config.yaml
encoder_arch: "swin"
train_examples: 101725
color_jitter: 0.2
cutout: 0.25
loss: "softmax"
encoder_parallel_block: false
encoder_num_experts: 64
text_encoder_layers: 10
text_encoder_norm: "layernorm"
text_encoder_head_dim: 32
text_encoder_fused_qkv: false
text_encoder_bias: "all"
max_steps: 4500
adamw_weight_decay_other_params: 0.01
Rows from block 10 of the image encoder of a small contrastive image-text model, named by matrix and row number. Rows with one number belong to one neuron. Each number is 128 + 24 x the weight over its row's rms, rounded and kept within 0 to 255. All counts start at 0. Numbers have three digits each.
After each neuron's rows are labels from the 100 images, of 14976, where the neuron reaches its highest value: "patch colour" is the nearest of a few named colours to the mean colour under the peak. Only what is clearly more common there than usual is listed. The data: photos with spoken descriptions (Open Images, Localized Narratives).
# fc1: MLP up (encoder.blocks.10.mlp.fc1.weight, 192x96), inputs 0-95
# fc2: MLP down (encoder.blocks.10.mlp.fc2.weight, 96x192, transposed), outputs 0-95

fc1.49:170139143084105116165132098132141143059162119136129143098129099113132083105169090148105112159112166092074161146117102098138096125164129119089152171101127118132107139122131104158109110094135122099133087136151107122141146133124096132149106128117148139112115116140141156092159140134147146120
fc2.49:106114136118136118126124146152152114193134109151122089133134141125145134144064120179148147129117107135167102116179124113142189134161164095102132123145156137101150117120119127084128161141133101178146106105100107125127115130105144111100103113176117160156108139112139113135126160092152140151
patch colour: white; cyan

fc1.78:118118105153137152133118151092114134068140130099105123120122143125082115092106076148089125146133152116123091132120118092114083129153100146109159144127160169145117121167121112130133109144125117110170154083128093109129122150123140134120160091155150099136100084112127145129146114159095188154
fc2.78:158137128116135121113162135164128152166114165143135119142102061135127130141138122134139127107135123117168092136122121146146152117120161104168117100153124107168168199108158142122107075132140115140120139169138123120148108114140131117160118203116102120122164168121143093147090128119133148131
patch colour: black

fc1.69:169129123108127133127104178084143141113145130134139179119145130154110128163144143159107108161129135113119102182129168171119126133127143109130080123091132129146118126169108102114153107109123138090100128123118142133141064114162149113140125164152084094125109104145161149160138152089087122113
fc2.69:132132129147148158115144101175099149094157092105122153124139142122123112143123086096155123112109150116164130092138106137168123172111122123134145130105157115119190174103148145134127138143109133115124082132171129123115170143123147109160163092129143161083130138117067126119147136133116181147
patch colour: black

fc1.110:142115135130089109161133161076153109130101152160145136143134107133138163158114080097164123173087106131145156129143152133129071144153141166151157115097140166147178135105109148150106113126122117135081120158155097157096152113139132109104110137124131125153130117111152134153093109103109122164
fc2.110:136149117118157143099134105108113144107132087128110168098083116127124096145127137165102129097165149154109138154123108161155144132124113086114117160115138075138066118152117106120152176146116142142186128122126162133139153152114132103142132149103130171092152156074104137117154131137157135134
patch colour: black

fc1.187:158137124151180138125132143146141087111123150154124154114117142074139141120137100126143149127121134121128124119135155163187102127108132164132133143152120094103096129128113108114135174110100138107113140120130166078093116179082163119138120154110107049112140113079139131145120135138144150101
fc2.187:111108138103088099130104129141117142154156116126103140139121108162101147132125162138099121134133118154108154114149116086099157126123105085121124139116160132128171150131117157122138068155148090139131163155141101176186137118155075116125153120144115206122124150160124129114116120161123125151
patch colour: grey

fc1.183:164113110121138123113178090130150143125165110183115142124153115127148150117144130116134104108183133124161179151136116146128107179158085164155102155118145149125115132137115140063138127120133136114141102140164135138120152139138103092100099121099141108108103114148122138138117150180114169166
fc2.183:123107145185144103130106155099090141102110110121201160111091099144110112122123126133095132138107100134088105113105122118145069092105159127072134098157135118096119159139111123145133134126139107186123133143114125131123127111112135100108139144130104164111098157161126130155113132097129086147
patch colour: pink

fc1.151:100080092123138134145060096153142156143121121143127135099113137136086122143095149105144108180111128128097119138140118101144118151110191135165115124179134153132121152101104129092156117125137104111139117126100138102123129137068116106161135166132101119138074136128106142142108096127091122129
fc2.151:152159152146138093123130104085151123125109164115119141107133148108116152102143057101139165098151142137138135098127107117098140148126078131132141140091196143137124149128105134103109131119142137118135121151155141154129123144164116093118149111101139153087149097099164148146199122150143100127
patch colour: grey

fc1.10:139136143098143125071133094116131144133155123147147141136122122105097132138124186129120105173119133144031136100111127094137145152121154126118109153130143145140116101121094108149131119143109131091113127142133129127131153128128182111107107152157148108145167112089152151120098147123083155078
fc2.10:127144092165139162150098129145097158118119150100099145102090117138147146133118090048113119100144109095172129129130086113136125155106077150117135095110118149129137157144160165153110125119103110139133137127086100139108126132104118127163162119094099128129151118130132087105131090136161091134
patch colour: grey

fc1.64:141117140128146135121133118094128148149096136122152113089123118146118114128139110137111105088168156179104086122138155112138125133096144109091151114122139127119094192101092096172116143123135135136126121166143112096129147151144102111157151132139152086088129143138101137132155157188074171116
fc2.64:143143116143112127124158126137170095093148171120106173119130055119169117100142142164107120139133103089149136152092141100124109157130138111131129158136158130182154108130152102173133153107172129133147128128153125158145110145137151134164158156108113118122142105151088148123153167099135130096
patch colour: cyan

fc1.161:150112142113123179135148161085069133141078114122125114132163112152153108136142102162150128130116129151113174165096136117166138103142122104121091170100138067106122144156137140140164099135137109115115126153144104117130125084113156160106141131086103117115084144125142159122150131142139148095
fc2.161:106141155102103110158143137166163117144133146132106159141111156069134104107069091131101119120151171155114116134137107131077151147126106113151122114137165134159122146065111127130114140140065124134129101134103121133118111119123136115127107133162123161091128142129123130129090068087108110142
patch colour: white

fc1.0:160124134131147134112145096107145112096129107118067128130108100162154131166135101133126167108143134121090162151140096114130128126140164139130102156158102125132129166116109065112121154117099112078118140161165125121132075139154129128143130131136106170126146170130101166098104112131099079102
fc2.0:143143107120097113156130128146093133145120174128165159125127142100118154115142144127150093131157126138168125144148174104100127119147069114156113132137165157095130139131108112161151084118161171132108110131079124122141095092152127094075148145128094081138118097108170121125156125113138147140
patch colour: grey

fc1.147:123135136135166150140116079152137178117154136133166097165095118108143138152093124140081096104094148147093126091130116122141071116146157104158131142124174111084108135094131124137147122151104113113143135169117143122137133170135118083142088113150147130126126098141113119109121112086169108100
fc2.147:193138107144110137102127122088106143127136101091112130083195133110137167147098117141117092168123139154119164168162097126136076107105138114103126158139122119101108122157111126108099107158133150141147105125127142129097112108145142157102164128127174149138121139124123143136150092129156080137
patch colour: brown

fc1.62:145111101087127136165142111104118135143086143131129091119181145137117109146126087137089105180120132146118123138109140131117164141110119142192154111135130140124132124086123160080124131169150089114122127138143133149132080121104088118135165107133153117150129114082123141134173128075105104158
fc2.62:132154137125127080082113124120123144100114102105092093173075139132123148098124077093140138104131123181106108160138098128138088130158145139119132119142103124125141087138156127113098131113089147170138133129103143102129140136080081124094080088100139123119145126122118137142101129151133165145
patch colour: black

fc1.6:164109130123186134125108113118140103167142101165131127095138112130123096133106088143123108108127159170090139174119099187130124127139106146111134132129116141144109120128074103088137144126107125101085096082126132128116111127142138138114131137105103099166128144098115116198144134153132086101
fc2.6:095186116150084108142168145124121124118129162121139156146118097131078082132166126110132091124103120144116128067128125101080148090128114171111105137132125160133108149123101109175154116172152117123115148135128123168134143110144139109128124122174107172133099146143149123102125153162134112129
patch colour: white

fc1.26:151119139090101127092129123104126116112097121146083114156155134112091130147121133150115120142181163121106123177144121112128167141151124115115107163120132055076131120123145169121103151125090125109139157134168123114143121131155137178139120113101142119121120116182150083099124148105147096121
fc2.26:107136100112112143159088139153142107089129127150171136105130081108163106122118119136171119109142162139133094175143120088102141101079103110136116109141141107141104104095133095149135093085162116132139155113128089095154132105145121141120101130150134142078096115120084127180126141134120162129
patch colour: white; pink

fc1.138:182139121174134113104128104151143136109163147176109119138120122121133097118140119162114132142143122125119119064136097139146139118138130138166149146116123089137125152123128100162126175138087147202105087091134118124129118130131160101124126115139158109151112138078149130132141115168116191147
fc2.138:080128139076151109108120113102138098122104127080149167124116131119145127145111152145160100109165150120105138094143164108118152130107111118145092106118125126107151135142158200144098090141123100108163143161120144131123118150129096163105163147183133101106110115143116155108164101113117131153
patch colour: black

fc1.9:122172136143111166123123118148168163064155113146136124101092118155132145106103148083106126111146135167143099150103148138106125120151160100120149134081136148136142139094121129101113157128112093135119109149116123131138117107149116138148098144169081141138119075150136168103112137179133105173
fc2.9:153137131169168091147156174134106132122113122123111176145133083101103137112124115150132107155130156106126160159135149114122089177126084138111144095163097133146131120149129129165113095088134117116105133132138159120115146073118134115157122140065162142137140134126105081159116096124122161130
patch colour: brown

fc1.99:168107148144136136100094118153099147156126120175127082127111157164094146123093137132102149141098131158100149191125113127095146116109148122094162150112128072080164107114115126118107132186094156171105140150096114117131107134171112137132117112127116107117108141135128095123129141137147127135
fc2.99:120139117147097177111081128104149120088147165158102103125132133111130096116107135116167133107129135117172153127156143090106128169151154133160141110121090117144076150103103090139150164121107112161132117128138145146145140120139142159181135123147111109128148125149097115129053120134134119081
patch colour: white; pink

fc1.114:166087109149088113144104127139121137112122130157078097096111141134107133139113122090188147110132133097075126175138116128147169158132135120108137109155144096138122124101096129108146132142134121176132177116105114130084101155126121138122126138137162161096095184168129132111109122130148148152
fc2.114:131105147079105149077079124130153120138142151103147152119136146100151140124135103131148153109134128111136094106128147071132124148092144099169146111150133133168093078125120119119160132108095183137158127136137107139123161138130151144133141089167107127096145130147124090168136146132174114088
patch colour: cyan

fc1.5:131138108111149138088097131135139140116151174144181187118111088076124109114121105130095091125094108156091127124132149143169131145131138151121098130100174075098122149101115121089096133153126095095098151144144155119122111172167108134139120142143110116103118108145117155112131128133131152159
fc2.5:191147126137142130124147157089104122120093159147155132085109183165117093139163146133128126137149150147126155111090138157178142137104126136165144150104119136117090178135109091110144143156134156115163137137135142116162104107132128125127144079139083177142144128098142142148150148128143139145
patch colour: white

fc1.145:138138121135115144158137108122122140115147107161107156146161127136144139072128115121124204150168148137119125106081124139137151120080159127111109143136102084150133163135117110106156148104088166119114073128130155124124125157121156137094102160127104076149106131159174117098136145122119153125
fc2.145:153101110119109129105133164111116118128112114145107152135102145133100142150135129145160120132090135149092156141147108149144096110100112089113169096108145129109108146139105119158124128154101121136098173117130171118159121099071114132148153092117175158128121132085102132144069162157109072128
patch colour: grey

fc1.84:156118100122093102123147123168130124087117121176103121104171137107153149137133090140127155096116139146078132150133151085154117133177182119082097112120107097117091133128149138137164136142114149116143087154114127094120149119108102113121170143133160113079119105137134158109113161122097127119
fc2.84:139084148094100152138107147120116127117122119093142148122116146119127128120116114130148093107124149105134153063130117176127169078123156176078133130161121144109100130130126116134157121142114144117153119085095138102113116108180121148128111168141183131119148160071152106110162134127130133097
patch colour: black

fc1.165:154153155122134137074109123161111114110155144140142137119122122129167107126129137131125126112139175128136151141134122148114159174154090099125135115147157135120132142100099094127111187086123101091106111125118106120147118132079096081073134185107118116101079126123082157133109122121131096141
fc2.165:091129115128152105155165077081086168136100081132160141132142103086109107150103142162145149128148104124119149125087121111124093122113168141138117139118110158127124140111130114103125136146103128155138120158146156100102089109171147120136104071145132146174130178143142115113130164144132130153
patch colour: pink

fc1.170:127095128126133120127129116167153101101126156160127130119152102116165119077141112116110095108128157102075116148095133163132163140128152121097136112133107108136096091105135113113116064140102143160136103177140128149095077114105141130140138093164146134086101127142150127156134140136123119189
fc2.170:127122131120097133119062083088162170154123113107138127106125164121123129136111131166131151132128134131142134122138108088089134133143118157117131125115165116112089136202136128117103158094136135098117107052079132123131126141162145123126168125133149113152164115142158151094100126105121106116
patch colour: cyan

fc1.63:137080111143155151096119083145077157114129109108114110132130115202106123176152115148150121141140144089112146166139137135092109111117163083083150141150144156073101149141128129149136129131129136128093105132128119144147118118122116120182140147116088102122129157151122114106145134090095136129
fc2.63:151119111137111123144090155153126114150178131157120126155133150159109140122139122139165160120142130133074078128101160106089100137129078132153119150166096075112112105115110143140131135124125111161147108127141115141096168095127086108136122128145138120163110091128109104133149162100093108185
patch colour: brown; red

fc1.149:097160121105119108130114135171098121123127146097077115139112104177154161126144132114181098139130177146104113117097105088116083128098144125154138134182141144118098141116148135151141150119136158121141140147141172092095122104116159138102141137115145120128107144164144142145102094111102186139
fc2.149:176116151142087149141130094102143142135180082163162133088159148111100123128084099159102148136128127145107150175169158168150149108109122137126121131078098133123132097141125106102152110103097115145127115131137100165154126155135075135151111133161102117145130113100135118142132151134126101102
patch colour: black

fc1.91:157123118137169128143131140099148121101134093128116123142110177131131148093126133123116118109160128124165096159115142119159119150122114155123107103090185095130151156137129106132146117149153125150202127098087138206163113096135087107138111118153170134130128106140152110118116092116140147134
fc2.91:101155085158143141087174147114116095151136143141147129143116080169116167180172136118134104153079141163124127085158133138158122144162144135130122114166108127140166143112149113095129132137147119129077145136130166079155110189116145131123136130132120112139097102122117127123115146142110131104
patch colour: black

fc1.39:129129117153159147096170123124108118122124154122162129096102077142066103142116098109099122113097114181095124101142143121106174139094169149113104115154128102087104145104130112102166123138153098148092093153130140162147117127148144130167144134115104127121139143147086122123141123165090118114
fc2.39:140078099136128133114117125148137132125147146138112148126137142127150111121183160088134049141148175082133159163119159117124120116112137169154125150075128182133124142137067115142133121168140138118127112138137116114109163129122149108122129169095124094120110113110127126167127133170148152112
patch colour: white

fc1.70:154107159164131135146115125140096126166117120165109094063147146124085110143118108176101106132147126111092110117084135141095130151147135119153165128128120100107116164147147125121121150137178091132161116123136120086102119139163101122105117125119117116158149168160157157110102121167084105132
fc2.70:102133089131124112128114153123145132117161145094098113118139083148159115094158161117130105079118089165160141170133110128096123136156156193118133170144178148117112116093113150108146092123080122074124132141104138150131124097136146127166126149129138138096104122128117101140158126136126092124
patch colour: white

fc1.171:125112151151114129100145106139110154146161141120121148178107145124104162141126153126096132114148136151119131118152109127150101124169137085104167159096156141092140154115129133116153121157129132159100152113085134089206171129123099073147134155116143123135108162167091140105149129144147106135
fc2.171:159129123123138130110151158114132135134130072120119151104165163136132119117114091130116116075068133156076177171146125139118161163108112125134141114146119112160111156117121124136161140120117147136134093127132139171082133136126126089135102093139116144180158136100156135149071115124116102102
patch colour: pink

fc1.112:178121150119129131121112099106132166116139132132119154114091120138127158160104079162085138123102111119139090114164109097106125097178122127109108160183094119130140118148077108130167123138148154164150086147081105114129128165110101118178124125110105107116139129127095141128109095138114125123
fc2.112:131136115142151132133165119116115104156102095140139112145173155103093144112124146136135122131131165121122127161122142171114116123072187110166142108122130122105096113090173112159148151153157102103138119099100145167138114124131123159107135103106092070157118134100163133186105130132143106123
patch colour: white

fc1.68:150121115156160170103130120115116131131110136143133146100159129150143128099083133122143146098136153175137062212139119143120105110064127141134181125128103085115145151124116160169144114133144161154116110137120090135139119125157143124130171103149123124123113143125115133168127114129091124107
fc2.68:153132137118127118144091142129160118149177151168105106149088113115133115128142136129135123119117115109124143088136099065132176122182146096113131137149135155164130145147180112141128096116140073163135140120111139122137136156136114181163137140068124134156136112130118099147109176123136149100
patch colour: white

fc1.16:126132155136105097129112135130186123115108113128110140168168117095162109120094135106106058139106127116136130130110108147142121146130130100146164120118153100129104180120111131104148150126158071113128111139150141166128137148149137127130159165159095087099091128152180150123125145109176110128
fc2.16:090089107116143123141118150142117128116127151119115075179142159126172108114086122103154143144145129120097117100143115109116171140146145079084099096115123164132097109143143130139144140106160130149097153139092165115113117150111083151155170088102125155125143103117125108094177121135141113139
patch colour: brown

fc1.133:105178116138131143095080116105120163153148099120096153146158138108149098121127111073140178154155169109125141114095114118120143105097120147131125140073093126151133147106148129113144118150136130103122101122168107134143103128145104080154095130154148119118119102128124082076137170130132102115
fc2.133:157082113136146138133176178131118123149118127144119106095178106146103140109173125125163129113121148102124132152093110162150130109111127137126176149165120140120062153102132102164137151120117106134113142160105123092118091130152136177110131143115131130158131154103132177115081120109100128148
patch colour: brown

fc1.82:111099135153121158124130144135090138086088140149082149101097132106164168124103123161111058137094104134107094124149088152156159136160125114142154114123152083137139111127122107117140139149095084131114108137096129111175135153166126109150106124149103123111072104117101129133145134149122134135
fc2.82:122127118100116141131129158172110109145141125119160072154124096144129105115162065138122139140163122136138155105113135075118105082136112103124172149121142145107140087097120125112077136105161148124095131130123141066153116130129123145137137165082105109147082104110165105132108112122136120124
patch colour: black

fc1.105:171134160123145111103135155097130103179133144135111134128115083159093081133125115161106173095084137141140146152156119161123145120133119132127149153094096148167075161149157155079120076131106125122102117143144157147124125146092133114143106162108110132123109161091149130131139127115103112141
fc2.105:125077119165095126095136102108097133080111106144146119116120124122117140124146137041101062106139103094109087135098115109132103125101140152122101133150136124116150129118084092147155128143125137085174131128137132171146141117145140125134143135126149104126155099126127108150086150145138120091
patch colour: white

fc1.97:165137146140146155101102093190105125113132140141140121119136152149118159141129124114127114122141147178125147135141167163131148131091150153124173116110125128125135092085142155102126128152115085191080102099149123146152108144108126110147116103160105124114105106077114104078152122153118133100
fc2.97:144108124099152160113137146108107153121104091075106086173113130143120124108141117116138116098155144111094126119131153064129117124139127087134098155181137112078136129153122134163136114148160142114155126112082127153118151167102141190128146137161131111130158133152133130144104140115152081130
patch colour: black

fc1.128:102151117150128179092134125112128137119120129109062177112108185132146176141106147160136102134138133115137135105128154097140149118152123147079112153119155146175091173144108119124117136136141132126130115105129162138153130128127081092140105089129152128091118141129097104121112171082150136150
fc2.128:134144123107146175145116128143151114135099082139143088149146136113138142127129104113124172161097132150104079106107098121112136146108159127202170118139138134131089087131146133165153181098121101101144129106119132125095113151116158108119113138118104128180139127120142143133141103142076112092
patch colour: grey

fc1.173:125127108162114121097112142092122095157145147104071154131093093113127116130140134114104146125119141150134119108125161141124123136135184128122157162116164168106119202136166140097128137140084120150091131119160122106102145139121081132103104160140086133099176106113148132118142149096109130111
fc2.173:174131160096094117120136097123127154112160126125138077131144091124136148127160142149133120097160109161151146162085144104115126127145154128187126105123133136104155100113116151187143149124133118099157124172129165140101121100165115132179173121144114111149137129149129079103128135159136155123
patch colour: black

fc1.106:176151143084133139110142156163169138096134163145114107092121144160126143123088124110135128183118136153139108122129104132105103132124165149096103148107129114101114098071149102113130091168122107154155115142151121143132122093143126085110111106112085144113129146111119121112132103083076136163
fc2.106:125110128157131105140100132141132145163144099130128127053072128149125130121160138169155127145140118102151118177155135127131139125136158153140159159131120122092083172141116114133175139127111118108102139130168147116169125147150112176135140116173142143110138140097097158151109136175155153107
patch colour: cyan

fc1.136:166174102112111112160092085151100109110124128130119139138126141157118105141088163110123128160106156114120153131146128101133133134146147116125090114088115143075115128083141115071174117144109129155174098108127135164112147143141126099152151193113136118122130143142114142102127184113153123124
fc2.136:115117152134096122146112167109167145133135108137103151111102151129092130124122107158160172115143070158134117166108119124136107152101133143129109098126132087120140116157151138160085099127143119135075141129126142096095127122111117155147066080153097110136105118131088119111125118185130103096
patch colour: red

fc1.119:156125114159149105154155137127130123122103110133146146119143119119119107113085123147154087096179111163097119205120159136195128160133109180139120138116112109159136148162115140096167140133106144112143148139177118093148128078140132096115117128120141112116124121137077135127153130138118128156
fc2.119:158169128103116143124142108134121060118176122160147092130154098135100140130164114096139143142082194103127116092103102115116135093115120105130143109193132169110159130126129144151145138131154111117130125144108138123135109133165065111169127100137133154151123156141125126130101122117152116138
patch colour: white

fc1.139:150120115088092149135155136096134166143079122128134091103173136122144105130131054150091118146128162182105104116088119126089136104129113088099111084118124126160148134156102107112152096108118157089129097145132129116153128118139142094171146116113121112167137120115138159128144133120106130114
fc2.139:137161140138178113091154127108109168109163091116105172134137095137147147132085118114150167130094129132142152169120115150155116128136104096167114170128138132143138165146154124100058122103128085123133155148145127107166137171113117129104109117100147153120133130129133089122105126112080153124
patch colour: black

fc1.58:167110080079129121092147117104117120125121144117091130135167144129109154147123117137083127165122113088101113158142112129111160097107086098153126134091102113087129130111108121136152144149171091116158118111158114165147115123170105121161120089157123140149138138109141096165137148157114124178
fc2.58:152136145183150140129093153189124154103122109116163129166150191142121118104129131095083147144115113136144110101127145163152117136140171156174096131164125130167145134095130103115131161165136144114119144120077149157119136119116152105119142119129148137112158116160160135153146088140116140106
patch colour: black

fc1.71:118157119100136113111135165136119125130111090135116135135078158143078145134141154115110080139130161099108164134124108153129082140111083090144151170111116138155112122106098099131116134101140150125154141104114117167128112161102111145074156104143097135160152094126136163188110142105144135127
fc2.71:163158101148130155163126142109097112105155139131121119125134080162146129122093115122166130164091123099128131117132134110176139095137135148104131136166095141119154115093169110153158106150146123146126102083129135107123101118144092112173124164093131108102135143128073081163151132144090142153
patch colour: white; pink

fc1.102:130174117127132120116130122144116124132144151106114132102119108139122073142113140089144106085086176141115125163141139144120109158080113125138173116139090142105113134108134125156108091104140076122134127137129081138118101174114128139103170132138135086147145142103152187103084098155113127105
fc2.102:091127136163111141099111111131160086142155126136088086196138142131101183097144104142125169127153118150129124116093131110122145111124170087157131109136140176129114113123114121138145161135119132151095146132129143132103164120137078124146111112134102093089103125142100137174163117147122087124
patch colour: black

fc1.120:128131161150110166128174099106092129132137114163147136167107147116143094151082112133130153150141180088134115118110110091105093145126113095113111164129155138131108161151140116111192150098122119145163100136140128108125117088140109095148147104159119134158082110169102108113104144135132135148
fc2.120:170119113120139173139097100082129134143130132110128128099146141162151136085138144145123145090064111176098113124095121159095099111128137127144109107117138125128159067114115132148081129124106170143109142129123127163119183161140102136108126107120105155147124102086096103157125137121150129144
patch colour: pink

fc1.148:149117157193119108109127137133081096140078156130144145127108118127108114090125155168136118169146134111092142134156112164113091116181148113108132127139133151155151128134109157084150088110079140117158134100079154114135130151123099082144114132120138105111105133123166118143108147097137142117
fc2.148:123129096100124143110116076135139116097153087122101119108127106109097138141153094094122094084097145147141119104120137137124106170069113144142141105127096083107134138120116107112125160137196130127094151163201098155128111120119123160122128126145134112157142141133146120126139110169159130143
patch colour: white

fc1.115:175116108153160162081128126121134114159153114130169148137132135125139143150114135116156115143170122129107135128147091110177079133168109083144132172137160106095115164125137159142127155146107121141131120157137093081163134088113124089118131124144144123166132111141104151107072147128151095136
fc2.115:145093137142075087167153109143118137078134097134150129081161174129155155122126122107103114139077126129121139111140124145129151140090122156092137136141102147127132116108141132068160094097162106111106114091133152121090136143146107107150148102105141103141092173141126124093165118136141145126
patch colour: pink; white

fc1.11:162145155151141130151134119122097139140143124093108119139122105161100161157122109131109138108143160119157174110124125122175153131151129126137138151115170152084101200107159155135143152096130137161085136137154145167120132120117154099110083164109086114109103151137117147079161123100124121134
fc2.11:126137173114116150136114095137159140158166125111090093120125205114136112105174089135137128148142122147156104178092125162130126164149122125141177155138137115132167112138121099099140157129144101103154131139114127140083117154116130135148144132105138119158140140145123176117100146144096167163
patch colour: red

fc1.140:128108161136154117105111137113138164174170107095130155082125128157100128118105127134140095125162105152124105135105137105084177146115171157119149147134140129137139187106146125096120107154133129111162131135168108121184115074132108086138152155128110142159142129129107130110117151138084157118
fc2.140:129123098143129136141136158167127060120087139116118109117173112104170146147147101126080175168141108111144129131128117149169080177126128116160090130148162174142102155124124167167123124143151124139123098149149135145102166153141165126123120094149143140108126113114103104122109135111128112118
patch colour: grey